Weights of a small CTC audio transcriber: norm batchnorm.
Rows from block 4, named by matrix and row number. Each number is 128 + 24 x the weight over its row's rms, rounded and kept within 0 to 255. All counts start at 0. Numbers have three digits each. After the name is the row's rms in percent of the matrix's.
# conv: width-3 conv, dilation 3 (model.blocks.4.conv.weight, 256x256x3), inputs 224-239, a 3 kernel for each
conv.2 098:128128113128148128058128128128128128080158128128091128059128128128128128075128183128092128128147172128128128077068128109128128177128178128128128
conv.3 099:128153099128128128128128128091128128128128128070128128128128073096149047128128102061128128128077095128128128128128128128099128070128150128128102
conv.4 101:128060128128128085128170128128151128149128128128128064128161181128128128128128128128090128128128128128166128165128128093128128100080128128128128
conv.5 100:128060128176128128128128128128128053128087128128128157128128128128128128128104128128103128128128070192128128128128081164128128078128128128156128
conv.6 101:128128065079128128076128128128171128187128128128089128128183128128128156128128159128170197095128128128181128128166128128176128128147128087128128
conv.7 098:128068128085106096128128128128084171128128128128163059128128128128128128128128087128128107128128128128149128128164128109128128163128128128095128
conv.8 098:128128128128128128128157084172068085128128128128128128128128097081128128128128128128128128128128128178128128128070156174068128162128128173128085
conv.9 102:128128103128128175128128098128128052128128128128128128128128128128128128154128147150128128128095054128128128128128128091128128128128128128128128
conv.10 101:128163105098064128128164058128128087128128128128128080214128128128094128084103128128161084128128128128128098072128128128128128128128128225070128
conv.11 100:128128128128196128128128073128128128128085128128155182128162186119128128128128128128128128128128128128085128128128128128128089128128128128193128
conv.12 102:167122128121128128164128083128128128165099128128198156128128128128128128128128082128088128093128146128128128128128097128128100184084128128128069
conv.13 099:167128128128168128128128106128128152128092173092128128128128128128128128190167163109128128066104128030128128128128128128104128128128128128128128
conv.14 095:128128128128128128128128128083128128128047064128128154128128128174113128168080128128128128128128128109084190128128128128128128100128128166128128
conv.15 102:128128128128128128128098128071128080128128093128021128073096128128128151140128128128096128159128128128128128128105080128128128089107210128128128
conv.16 099:128098178128128128128145128196128128081106078165128128128128128128087128128128128128061128128128128128128167128128165161097128105091128183128128
conv.17 099:088168128128181128128128128128128128128128128128128128128128128128154128165151128128128163173128160128128128128128128128128155128050128178128128
conv.18 101:128128128135128128098128128128128128128072081128128128128128128139128128128128128111128128089128128128128128128128070128128128163128050128168128
conv.19 099:128128128128128128084128128093097128128096117175128128128083173128128091128103128151128128128128128128128128079128212128157105128128074128073099
conv.20 096:128128128128128177115128087128128083128128098128128128128128074159128128128128128128128128128128128128128068128128084128101128128128128128128092
conv.21 099:128128128128128128169128128128187191128128128128128128128128128083128128128128128181128160128128174128148128128095176073128128128177128128128128
conv.22 101:128128128128147128167128128128128128128128128128152128128128158128128128111128128128082159128128140128128128128128146101128128128128046128128128
conv.23 099:128128184128128128170128128128128128128128128065128128128137079128128128128128128095128128128128128128128196128073128128090128128128128070128128
conv.24 101:128107128128128128172128128128128094083128128092128128128128077128128088128156128128128128128128128128128128128128128093098128128128128128061088
conv.25 100:156154128128128095128128128091128128128162128082128128128128168128128128128128128128128128128128128128169128128128128128159128128128128128128156
conv.26 102:128128128128115165170128147128128128128128128167128128128153128128084128085128128128076128148128128175103080128087128128128128128128128128088128
conv.27 101:128128128128128128128128128128128128144128128128128128090157128128128128128175180128128170128175128128128128176161084128128128177194128162128128
conv.28 100:163128128161128128128128155128117099128128143128128128121128090128128128128128128128162128128157128178128128128128128128128128128204184128128128
conv.29 098:128180128128128128128078085088128128128128128128098128128128128128128128178128128128128128128203128128084173075128173128128128128128128128128128
conv.30 100:161128067175128128128128128128102128128128128128128128128128128128104128128128128159128128128128128128128128073141128128128164128128128157081128
conv.31 096:128128128128128099128128128128128128128128128128128128128128128173128085128128128107128087186128102128128057090128167168128128128128128182128089
conv.32 098:128128128086204182128158128159128108070059128128128128108128169128128128024128128166128128128128128128128085128100110128128128128128109057128128
conv.33 101:128128087128128078128128128152128128128128128084128128128128128128128128182128079128128181111128128074098111156128128038170128128098128128096018
conv.34 102:128128109128128087168128097128128128128090128093167156128128128186128189128128128146128148128128128128128183128173050083128167128128017128128128
conv.35 103:098128128128096128183128128128180128178157150128128128128128153128128128128128128128128128128187128128128128082128177128128150128128128085128168
conv.36 100:139128128128128128128079139088128128128128091128128128128128128172102128120128128128128128128128040128128106128128128128128128161128171103087106
conv.37 101:128084088153128128198128081128128128110084128128169141093128128182128092076128128128128128128128128112128128128128128128083128128128128128128128
conv.38 102:128128128128184128128128171128128128128128128095083128128112128128128162128128128128128167079128128071128088128128128128128128162128074128079128
conv.39 102:128128128128128128128128128128056128080128128128128128128128128128128166128128209128128096157128128128128092128165128091128128165128007128128128
conv.40 103:128128174157128128128118165128128128128081066128149106128128149128128128128162173128128128128076165128128128150128128128128128128105128128128173
conv.41 100:128128157128128128128061128166128128080166096128128096128128171128128128128128128128128128128111128128128105128128128128128128128128117128128128
conv.42 097:128128128149128128128172128128128128128128128128128128128128100168128128128196128128128128128089128128044128128128178128148077128128163128128128
conv.43 099:162128210128128128177128128128128128079128128128128107153128128128128156128128128128152128128128128128128128128128075128128128128128128128151203
conv.44 098:128178128128068111128128087176128128128159080128128128128128128128128182128128066108128175128128128128128076128128128082079078093128175128128128
conv.45 105:128153128128128183093128128152128128128128146128128093075128128158128204128128128128128128128097128169128128128128128128128128128128128128128128
conv.46 100:094128128128156128128128128128170128150128128128128102128196058128128128128128128008128128183186128128128128128128128128128128158178128128081128
conv.47 100:128179128106128062128128128093128128128128205128099128128092154092128105128092128063083128128128128128083128128128128128128128128128092173153128
conv.48 100:128128128128058128158128156174145128128128086128128095128039128179128128128128128128099080128128128128128128128128128128164153128128128128128098
conv.49 098:148128128038128128100090128063128128054128128128114128128065097128128170128128128128128128167128128195128128128128128128159128128128128128128128
conv.50 099:128048128098128099128179128147128128128128128149128128128128191128128128128128128101085128128128128128128162162128084057061143128166086128128128
conv.51 099:128162106128128128128128128128128128128086128128128128128152057179052171128128128156084157128128128128065128128128128128128097128079128128169128
conv.52 102:128179163128178128113128189152084071128160128078113128147128128128128128154128128128107128119128128161128128128128128128128128157128128128104128
conv.53 099:128128128128167128019128092149173128128128128166128128218128128161128128175042128128128128098152173128128128068111128128128128128128128147128128
conv.54 100:141128087161128085128128128128128128128128168128128128128128163128128128128128105128128128128128128128128128128128105128128128155128128128098128
conv.55 096:103128128128128128128128128128128128098128128128128128128124128128128128128128128081128128145128128128128170163187128128093128128096128101177167
conv.56 101:128085109128128099168128128128128128128128164085128128128124128187154151128128128128128171150186108128128128128153128128128128128128128128128128
conv.57 101:128128128128128088128128128128128128128128128128128128172177065128128173128139159128128086104128128128128128193128187128128128128128111128111128
conv.58 101:071128128128159128128128128128100091164128128128128128128128128128128128128128128073128099128156184128128060128068128128128128075128128128128085
conv.59 100:092128128128128128128128173152128128095128128108091094128060128075128078128128128089128067108092128164128091181128128128128128128128128128103128
conv.60 101:128128128128166128128128083128128128099128098165128128128178095166128128079128160128128128128128128166128128128128128128059143151160128128128128
conv.61 101:128128128092128128099128128128128082128128128063128128159128128128128078128128128128128128128128188077163128128128148128083094128176128173097128
conv.62 097:107128095128128128128128128099128128128128128078128128128128128128128117128128077074128128128128128167128128128128128168083128128128128128174128
conv.63 098:128128128063128128128128128094128128128095103128089128128154100128128128128128128128128128128128128128128128096128128128128128128099180157128128
conv.64 099:128098128200170161128128152092105128128128128128128128128128161072128128070092184128096114128128128066128128128128128096128128128128128180128128
conv.65 101:182190072128128128128187128128103187128128099088161128128128128081128159128128128128148077128128157128128080128128103128128128128128128081128128
conv.66 102:128128128128128128128128128128128145187098069128128088128128128121128095149128185128128062128094128128128128155093084159128128172152128165128128
conv.67 103:128128104058128128128074128128128098128060128143128085128128128128128107081128128128128085128128128128128128128090128128128128128128128128128128
conv.68 099:160128051128128066128171147128088128128128128128128128080102128128093086128128128059128171173128128128128128128128128082165087128105128128128080
conv.69 097:079128157128108128168171128128111087067128128173097189084128164128128128128128104103128128128128128128128128128128128128128128128128128098128128
conv.70 102:128176128128128128128128128128128128128128128128084128095128128128128040128050081110128079097128128128109128128128128128128128128128157087068128
conv.71 102:160128176128128128128128128128089087128159107128128128176075128128128173128128145128128128155128165103085128128128076128128128048082128185128084
conv.72 101:152052088128145105128187128191128128128128128128128128128128128086128128093128128128128086153183128128128128128128152128128128128128128128128161
conv.73 099:079112082187128110145155128128128128094128097172171128101128128155128128078103128128128128128128128128178128128128128128128155128128117128128128
conv.74 100:149128162128128103084087128169128128094128128128105128128032128128128109128128128128072128128128128128128128162128128128128128128090128128128128
conv.75 100:164128128128128128128064128109128077079128128128128128128128115128128128128100150128090171128128157105146167090083128153066128128094128128128128
conv.76 098:099128128128128128155128093128128128128073128068128128128128128128128128128128128170128128128128128128128128128096128128178128174128128128128109
conv.77 098:128128128160128128100128108128128128128128128128128159161128128128166128128128128157128128128128075128128128165128099128128128145128128128077128
conv.78 101:128128071128091128128128128128128128128128082128128128128128128128128128128183128128128128128128128128128128128128058153154128128128128085142128
conv.79 103:128128128128128104178128128128128076128128128107096128128097128128128106128128128128128201166071128128109078081128128099128128128128134128128128
conv.80 101:128092128128169199128071100128128128090146128128148128187128128159128093064128128128168128128128128128183128128128128128128088128167128128128128
conv.81 100:156128128128100128119128128128128164166128128163128128128128165128128102060128084128128128128099128128128054128128128152128128128105169128074091
conv.82 097:128128128128128100128128128128179128128106128176128128128128128168128160128128128170128061149089128128128071128128128128128128128128128058185128
conv.83 100:128128128128128128128128157187128128162128128157128128128128128128128128128156128128128128128128096128128090128128128128128128170094090128128128
conv.84 097:128128128102152128092128087128128128128056128128128128065196187128128128128128128128128128128128128128128128128107128128128128069128128128128128
conv.85 101:128097151128128128128160162128083128128128150128184128128128128128184128128091128128100128128128095128128128172128128128065100128203128159128152
conv.86 096:128182128128128128032128128128128156128128128128128093162158128128180128158128184128128063128128128128080128029128128128128128128128128128154090
conv.87 098:128128184128128128128128128128128128137184165128128164157128128128128128192160128128128128128128062128128175128128128128128128128162128128089128
conv.88 099:128089128222128093128060128128128154128128183154033128128128128051128128166128128128191128128128101128128128128128128150128083128128128157128128
conv.89 100:128128128128055078079128128128065128128141128128128128128128128128096128067079128128128109128128128161088128128166162157128128074128128116128128
conv.90 101:094128128128151109142128128128091113099171128059061128106165128089128109128128128041128128128128184128128128184128128179128128128109100161128128
conv.91 099:128128147128128128203128128175180128082128128160128128128128166062093128156128128128128128128128128128117087183128145087128162087164097128128105
conv.92 102:128128128128099093128143128178089128157128145128096128089128128104128128128100128128149128128128128128158128128128128128128128128128128075128128
conv.93 101:107128101128182128128128128114128128128128128110128166075171128103128128128128128157170179128098181157185128128186177128128056186128088128128128
conv.94 100:128128098128128128128128128128128128128128128166128128128128098128128128128128095128128128128128128128104128212128128128079128128089128160169196
conv.95 103:128128128128128128128128128128128128177166083128128128154128068172128134128128078161128121128128041030128128128128128128128128128128128128128172
conv.96 100:128128193128128106128128128128128128178128098169128128168128080128170128128128128168128128128128128128128128128128128128167150181180128128128096
conv.97 103:128150128128163080128128128128128128128068128144128096074095128128128128128083128128166128128128188128171164128128128128128128153045128128092128
conv.98 099:128128128128128128128128128128128128091128169128103165128144088128128128095128128074128128173128128112128128128165128093128092078128054176128128
conv.99 101:128128128128079017128157128128128128094095128128128154067156128158066128128128128128128128128178128128097074128128128128128128128128128164172128
conv.100 101:128128164128128128128128128128128128128128128179096128155167151128179128128128128177172128128128128128128128128128128183128128128090148160062128
conv.101 098:040209128128108031128094128128157128166128128128128128128128128091068091194128101128154128165128128128087173165090128128128128128069128164128091
conv.102 100:128128128170128191128128128128086128128165128184128128128128128062128128074128128128128128128128128128128128128128128128128128128128109099128167
conv.103 100:128128128128128128128128128128128162128128077128112086128224128128128128092128128128128128128128128128162128128157110097128128153128106128128128
conv.104 102:128128128128143087128128168128040099128174128128128128128128128128152146093128143128128128128128103128160073084128128128128128128128128128128094
conv.105 099:128101128128128128128128128084128128076128128128128128128128128177174128151227166128128128128128128128128128128128171180128128128128089128128128
conv.106 100:128128092128128128183128128128128160173046128161140128128128128177128105128128128128128128091128163128128128128128128128128128095128128128128155
conv.107 098:128128128156101128128128128128170128128078128199128128128128128128165128128128128086128128088063128128128128128128128128098082128083128128128128
conv.108 100:080128128128128128128128128154069128091128128143114128128128128128128096128128128128128128168128128128128165078128128070159175210160128128145128
conv.109 098:128128128052091128128135128128030128128128128128128128128106128128128128128128128120097128128128052128143149128213128123128128146128128103157128
conv.110 102:165128082100128174128128194105090128128128128143149128128103128128128128128128128174100128128128128159088192128128128069128175148128128128128128
conv.111 103:128128094128128128065148128177128128064128193128128079045128084128128128175128153128128128069128160086128128173166167128128128128098088128128128
conv.112 100:128128128128128072085128128149064149202128128155128128173128128128128128099128128082104128128128128128128099128128059128128128128128128128128073
conv.113 101:159142128191128128069128128128128128128128128128128128128128128128128128128128128128128093128128128094106088067128128128128128092128128128128128
conv.114 100:128172060163073128128128165143128128082128128106116059167148128128128065128128128128128128128128160128128181128172128128128128093128082128128128
conv.115 100:128128104128128128128128073128128128128128128128128128165128128172128171084128128128128128128175128128128128087128128062128128128171128167128128
conv.116 099:140210171128128128087128187166065128128128128128128128146166128128091128128128128128128128128105128128128128096140128082128081128128128070128128
conv.117 097:187128128128128172128158095128128128128128149128128128078128128128173128101128154128128128128128202128106128128128128109128128085128128128166128
conv.118 100:096128128128176128096128198128128128128099128128059128128128128128128128157128169128128087128128043128128128128128128128128128170128085128177151
conv.119 100:172128110128068128128128128072128115071128071128149128128078157128128099128128128128128097150128128128128157128128128128128166128176164128128128
conv.120 098:128128128128128128128144179128128128128128128128128095145128086161128128128128062128128128128184128128128128094128128058128111075097146158128128
conv.121 101:077094128128128128169128128128179128174128128128128128128095128089128128091128183128107128128128128091157128210128128143072105128128106128128094
conv.122 101:128128128128191128128128128128128128128128128128128128096128171128128128128128128128128128128128128128128172128128128110128128128128128128103181
conv.123 104:128128128128128159128128108128128128108128128128128128128128151128128128128128128128128155128079128128210128128154128161128128104128060113155100
conv.124 099:128128128128128093128128160175128128146128128128128128128128128128128128128128098128088128128128128128128128178128128128128091128128128171128084
conv.125 101:025128187128128128061128128128183128128128128128092128128066128128128128080166128128128128128082128128128061185128128169128128182101128079128128
conv.126 097:060128128128128128128128128128182113109053074128174128128128128128161066095128128128087128128128098128128128128093096128089128128128149128128128
conv.127 104:128182128128128176128128128077171128066105128128128128190128128128112128128091128128128178162128128128128159128128128128128128080156085128083128
conv.128 097:128167128177107096089128128128128128100128165128128128163128128174128128128187128128128128128128128187109128128128128128128145082128128128128128
conv.129 104:128128128128128151128128128128128170189128086128128174128103128128166128128128162128177128113072128128128128128072128128128160128073145128096128
conv.130 099:095101128128128128128128064152128128128128128209157104128128128128061128180128090171165101128128180128128128128128128128128128128128128128107128
conv.131 101:128128128128079090031128128046128184110128128095204097081108098128128128128128100128158128084128162157174128128128174128128162128101093128128128
conv.132 101:128128128128128128128128163178181128162128128111128160108196128128109128128100128128128144128128108128128128100062128170128128128128154128128151
conv.133 101:128128128128128128128128128128128128128128128128128150128128108128128128128128128128054128159128128128128128177190128196128128128128128128128128
conv.134 099:128128096128128128128106176128159128128089128128128128128128128171162085128128128128128089128128128128128128128128128128160128128128128128108171
conv.135 100:167128128128128128128167083128160155096128128128183128128128128128128128128128178128128128179128128128128166079128128128155128128128096128128128
conv.136 100:155128128170128098154128128128128177128128128128128147128128142128157128128145159128128091128128092179128068128108100128128088128166128128128128
conv.137 100:096128128128128166128128128128128162128128128128128128128128110128128170128128128128102128128072102172128128128180128153128128128128128128128128
conv.138 102:128128092128128128054128128175128128128128128161180128128128128128128108128128128128149102128128191128128128128128128053128157128128148128128128
conv.139 099:094128128097128128049128128160174128186128128128128180128128164128165128128099080128128128128128118203128128128083128160128128128128128128174128
conv.140 101:167177128128095128128128128128128128128128087128085154194128128128128154188081128128128128097158128071128128128128098128128087128128128128183128
conv.141 102:151128158128128128128128177128128128128128093128128128152128128128128128128151128148145128128128128128108128075150180162180128062128128125128128
conv.142 100:128128128128128128128128128084128128128128128128198128128128128181128066094154159128128069128128128128148128128128171087128128163128034128128128
conv.143 098:128146128155216128128128095128091128128128128128154101128173128128128128088128077128128076128128128196128128128128083128103128150128139128170128
conv.144 098:193128069128128103103128128064128128106128204128128128128128128128128128128128204128128128128128128207078128128128128128128128177128101128128053
conv.145 101:131128128098128146128128128128128128128128128128128164068128128096128128128172128128128128106128105128128128171128134128128128128128128128153128
conv.146 096:128128128128089093180128173128128091128128128128183153128128077101128128128128068128128128128083128128128128128128154128128150128128128128128128
conv.147 100:128182128077128156128128128180128128128128128128128095128128096128128128103128128128128128167128128128044128098092128128128197174128128128128128
conv.148 100:128128128128128165128128168128104062128106089128128099128128088128147128128128128107128128095172128128128093128128128128098128128153081128128128
conv.149 101:128128128128095128128128128128128128128128128128128128128178128128128183152169128128128082128087090128128128128164087128128128109158128078086128
conv.150 101:154128128073183128064128128128164188172128149182128128128128085128060128100079128128128128128128128128128128128128178128149128128128128100128178
conv.151 097:165128128190190128128128128128084093177084080128128128128128128128128128128128128128065092163168102128128128128128128097128080128128128128093128
conv.152 099:128161099128128128128181128128128128078128128128128153128128175128128128219128128128128159128128075128128168128128128077128128128128128076128128
conv.153 100:128128128128128128128128128128128128128128128128128128085128128128128128128198128218128105162128078128207128128128161128128128162128128098128128
conv.154 099:089128162128128128181128168128153128128128128128128128128148168128128128128097128019128113128128128128180171185128128128173128128188128128128182
conv.155 099:128090128128128128128128128128128128161108128128128128128128069109128156128107128097128128168128128128128128128128128128128128128197128128128128
conv.156 099:195128164128128128128128128097187128087128128128128128128128128070128102104102128154128091158128128148128128128128081163128128128108128058128128
conv.157 099:128128128128128128128179128128167100069105168189128128128128128128128093128128102128128084128128128155128128128128128128128128128161128128128128
conv.158 101:128128128104128128128128163073128128162105128128081128179128153128108128128128128087128128128075128128060128166128078087128068161128128097128128
conv.159 099:128128188128093128090093128095171128128128128128128179128128169128128128128128128128128128083128066145128128128172074128128128128128154082128103
conv.160 101:128128128128128083150128128128128128128128128159128128128128128175128150179128169128128128128167088128128128128128128113128180128128128128061128
conv.161 099:128128128128128128088128128128078128128128128174128067182128128128128094128128128128168128158128128128128174087128128128128128128128100128128128
conv.162 098:128128128209094128128128106164178128128128059128128128064128128128128128158128128128128128166155128128128106128082128141172164128073128128128128
conv.163 099:128096174086128061128128128174128128128128128088128128128128128087128128094128103163193157163128128128128178128084153128083168149128128091128128
conv.164 099:128128175089167128128128171128105128128128152128165128128128128037061063128166128128128128101128128128128128202128099128128112128128128128128128
conv.165 101:128093128128198128128177128128128128128077181064082128128128128128128128128128128049128128128128089217128194128107128128128128128128128128128076
conv.166 103:128165099128128176163128128089128081128128182085128172044128104099128128128145128128069128128128128128128128128128128154128164128128070176128128
conv.167 097:128150128128128128128128128079128128128128113128128128166175128128128128088189128128128128128085152128128128176128128178145095128128128128128163
conv.168 102:128128128128166179181073128109128128128128128128102128128128147152128128128128128128128128128107128128128128090128155128128090128128128063128128
conv.169 100:128141128167128128096128128128128128190128128128087150128128128181128128128128128164128128128128154165128103152188128128101128128128128128128128
conv.170 102:171128106069103128056150090128128156128128146128128128083128128128128128128128161152128128128128128086146128128165128080128128128128128128161142
conv.171 101:128168128128128093128128128056103175128128128128113092088128128128099128113128181193128128128128104175128128128104153128128128183128128128128128
conv.172 101:105042128128128128199128128128128128174128128128128128128128128128175128074179128087128106128153128128128128128128128179128128128128128128128105
conv.173 101:128128128128143128169128128128128128128128128088128128128182196128128128189096128084128128128156128128182128152099156128128128128128128128128128
conv.174 098:128128128128128084170111128128168128061109052128089139128152128128098158128082128128094128128128128158128128128128128032128128128128067106128105
conv.175 102:128128128128099128128128068128098128164128128160128128116128128069128128128128128128128128128128095084128128128128105128128128128199128128128128
conv.176 098:128128128128128128151128128184095128128128128182128128128128128128128108128128128128146182128096042128076128128128128198128128182128191128128128
conv.177 102:085128128191128128128128128128128128128128161128128146128095128128076128128168128139085128128128128128170082102128167128128128128170128128128128
conv.178 100:092128081153128128060128128128128128099128128128078128157128128128128098192128128128128128072128128128128092158128128128128065128128128128115128
conv.179 097:128128128158128128128128128140128128087128128128128128128168100128128128128167128128128170128128088074128055128128095175128150128169128128128108
conv.180 098:128101167128128128128128172128128128128065128085128128128128128128128128099128128128155128181128116094128111128128099091077174183140128128128100
conv.181 097:128203096128128128128128128084128128128128128128128073145128128128168128128128128128144128128128128128099196128113185168128128128128128128146128
conv.182 099:076115128128128128128128093128128128128128128128128128069128128128128128128128077128074128179128128128128128128161167170128128128128154128128104
conv.183 104:086128146107085128128094128171128128167128091088128128128093128128128128202128085128128128128128128128128119128128128128109128128143128128128128
conv.184 100:128128128128028128128128128170128128110072145128200128128096128128128074099058128128128099094128128078128088128070158128128128128128128128128128
conv.185 100:128128165128128128128128128057128189128128128128128128183128128103128128169128152166128128128143128128065128128128128128070128163128128128128176
conv.186 102:154128128128128128137128128128128128128128128128087128128128193128074058121128128128170128128079128128128128128128128128128128128128102128128128
conv.187 100:128128128106152128128128173128128111128128183128128128128174128128128184128128058128128210095128128128110128128128128128128085128128205155128128
conv.188 100:181128128128128152128128091104128128128128194128083180128128157152153188128128128128128128128163128089128199072128060128128128128160128078128182
conv.189 100:128128062128075145128170078128167128093185128128128128128128128128128188128128128066128128073128128099073128128128128179128128128084037173120128
conv.190 100:128159128115128162128128128128128128128154082128128092186128128128168128128128128128128128093128178080128128068128128191092128093128128128128128
conv.191 102:128128180154128128128157073128163184128088087128183128166128128128150143059128128128147128128171128160128128128098128128128092128128128128128128
conv.192 099:128128128151128128128128128167183167128084155128075128128128128128128128110128128128128128128128128126128128128128128161128128128128128128128128
conv.193 103:128128170128128128096128128128128128128128128128128128128128154128128095166151128151128128128128128128128128128092128128128128128090191128074128
conv.194 102:128128149082128128128086128128128089128143128159128170128093128128188128128128128165164162108128160128128128101066128128128128128128099128128128
conv.195 101:128128094203128128052128085128128169128128128078128181079128128169128102165161157128128128128083128068128128128128128158128128128128128128128128
conv.196 099:083128179128128160128102128128069128128128128128128128128128128128128128128174169128064128128128128128128128128128128128128128128098068048128094
conv.197 100:128128128071128128128170087128128128072128128094128128128128128202128128128128099128128128077165128128128128128168128077128128173128128091099074
conv.198 100:128128128128128128154128128128093128128128128128128107128128128128128128128128128153177128128087128128200128128128128046128077153103173128128087
conv.199 100:128128128128128128128095156128128128128143128128177128128128128128128052128150080128128128128128054180128150128128128196128128128128128128209128
conv.200 101:128072185128077128128128128128128089146128128128128102088128098110128128086128128128128095128128128078128128128128080128163128128128128128184128
conv.201 102:128093128094128096128176128128070118128128128128128128066128128184128128128096128079128128082092128128128086128128128172128128128128106077128128
conv.202 100:128128179153087128128128128128128128128128128128128128128128180128128128175128128128128128159128092128128187100128169128128128128128175128128128
conv.203 100:128128128128128120186128220128161128128128128073128104128128057128128069128128128093128128100128128184128128128128128128058072128128094128128128
conv.204 098:128128128128128128128128054128103128128128157094172128173128184173128173059128128102128128128128128128128062014099128128128128128128128128128128
conv.205 098:151128128128128128128128128078099154069128128128128128075128183128055128128128128128103094128128128128128128128128128128128128089020128128165164
conv.206 102:128128102128120128128086128128095128128128128203128162088128128164128128128128102128128128051128128128128128128175128128128128128128084149177128
conv.207 102:128176128128128128077071102128128128084128128128128128128128097128128128128156172128078204128128092128128128080128128177128093106060108178128144
conv.208 099:128128128128128128128128128128184128183163155128128179128128128113128090128128128128128205128128163038095128128128082084128128128168078078128084
conv.209 098:128171128164128128128128128091128128128128128128128128128128128084128128128128180128128128175128077128128128190171063128128128183128113128097128
conv.210 103:083128128155128065128107072128128128128144128128128181128153128128128128128157128128128128128128096188128100128128086169128128180128128128159128
conv.211 098:128128128128078161128128098128128152128128128128128128110128128096088128099128172128128148098150128128128128128128075172128106128128128128128128
conv.212 100:128128128128128128128128128154128084128128128128128128128148128128128128086128171128128128128128128158128128128128128072087128187128128128128128
conv.213 099:180128128128128142128128128128128128128128172081084128128128128099128128085154128128128091128128102128128128128150128088128128174128090128128128
conv.214 101:146128128128128128104108128128128128073136128189128128128128128128128128149119128128128128128164128128128128128161128128128128128128128128128128
conv.215 102:178128128128128128128128128128128128128128128065036128164171085128080128128108036128128128128128128185055128096096128159150175128128128078187128
conv.216 101:028153128161128128128128082128128065154128095128160092128128128090167128128128128128165128128128085128180128128128128160128181128128128128128128
conv.217 100:090088128128128128128128128157185128128128128128128128128128128128074128178128128128128128163128128128128128128147128128128128128128128128128128
conv.218 100:128097128128082128128128204187128173128174128128142128128128128128128152128128175176146128083128128128128128128128082128128128063128128128128128
conv.219 099:128128128128128128160128128128128128128128128128128128128128128143128086087128128084161128128096093128128128128128128128128128128083176128128182
conv.220 099:128128128128128128128128128128128128128075128162095168128128208128128128128098143128128071128128066128128128155128128128128128170128128166128128
conv.221 103:128128151128128128177164128128162128107128128128128128111128128091072128162128066128128167128143150136059128128093063128128128128128128128148128
conv.222 100:128128128070101128128179128128128128128128128128128179066128153128093128128063128128128128128128160151128128128162128128091042128128083128128128
conv.223 100:156128070128128180128128128189151099128128166150163128128071128128128074184128128128175081083128054155128128128128128206128128128128128128184128
conv.224 100:128128128083128128128128078154178155128128128206071083073128128158128128128128128128128128128128183128128128064173156128128097128128195128071128
conv.225 102:128183128128128128128128128128128128168073128156128128128128128128128128128155128128103067128119084128128128095111128128128100128068128128096150
conv.226 101:128128128128090128128128059176128128128068104128091128128169128128128128128117128067087128128096128128090099128128061096128128128128128101074195
conv.227 097:128128128128128162128128128128084128128128128128128128154065128128155128128085159128128115128128152128128128128128128128061128128128128128128128
conv.228 100:128128073065128128108128128128128128128128128128128128069128128128128128128128128128128090128128128128128128128088158128107128128128128128176128
conv.229 101:128128153128128128128128128128160128128161128128128128160128176128128128128128173128128178128128159128162111128128128175128103128084100090090128
conv.230 102:165128128128128128036128128160175128152160128128107152128128065128128166128173128128106164128090128128128128161128128084128128128128128128128128
conv.231 102:128128096110128128128156128110128128166088063128179100128191128128128140166128128128128155128128059128177128128128128128162128128128067128128128
conv.232 098:128128128128168075128128199128128128170128121128128128128128095098128128101113128128128128128128093128128128128178081166128128128128094099128104
conv.233 099:128128128128128128062128128128128186084128128128128128128128128128082128192074128128128128096128128128128128176128128128128128128128128128128128
conv.234 101:077128181158128128128128128128128128114128128128128053128150128088128128128169128128175128128128128128128051128096101102128128128128128128128056
conv.235 100:090128128128128128156128063128128128128128082077128128128169076089128128128128128128128128128128128128128128128100128128108064128098173128160128
conv.236 101:128128170096128128128128128128128128184128128128128128192128097058128084128128092063128168083128128128128147153128128101128128102128174128117128
conv.237 098:085128128128128128128128068183128128128128166128073128128128177186083108128128128128128128128128128128128128128128128128128092082128128128128175
conv.238 104:170128128084128128142128128128128128128067128128128093158128128128168146128155128128128128128128128128172128128128128144128128128128128128128083
conv.239 101:186128090176128128111173128128088199128128128176128096128128128037128128128128128211101128128128128128128128128128154128128128128128128128106128
conv.240 102:128188092128090128128128128128148128128092128128091151128128128128128128128128089128128058128128106085128167128128128128044128128128128128128128
conv.241 099:128137128128170128091128128089128128128128165089128128128128073185166084128128128128128128128128164167128128128064128128128128173128128128128128
conv.242 099:111147163132128153128128094128128128164162128128128083128084128128128074128128128128148050128128128128128078128128128128128128128128100128119050
conv.243 100:128128061128089087128128110128111128128128128128128128190128128128128117155195128128128128170139128128128128065128128098128128128091128081128128
conv.244 098:128128128128128128113128128128128128128128128074128128128128128173068128146128128128128128056091128100128128128128175103128161128158181128128128
conv.245 100:128128128192128128128128128085128161128128128128128128128128128128128128128128128128128054128128128128128128128159163128128113128128163128128128
conv.246 099:128091128198081128128128110128185128128128128128096128128169094128128128128128128104057128128128164128128128128087128128128128025128128128128074
conv.247 099:128128186128196128162128128128065128155066088128147102193128096128128128128090158128128167159128128128128155128128128128164128128128208128128128
conv.248 101:128157128180128155128154128128128128128128071128128128103128128109128078101128128128128072128197128128128128128128128170128128128128053172128095
conv.249 098:095128128145128128101128128128128152128128128128128128049128191128128128128128174174128128128128076128128128128128128128128128128128128128128071
conv.250 101:072128190128128128128094148077128128128128175084082128092096128128128128128128128128128128152128128128128128128128187128128128128128128094056109
conv.251 101:128128128048128155155164128128192076128128128091203128096128169128097175128080128128128128128128128128163128163169100164128128067128165162182128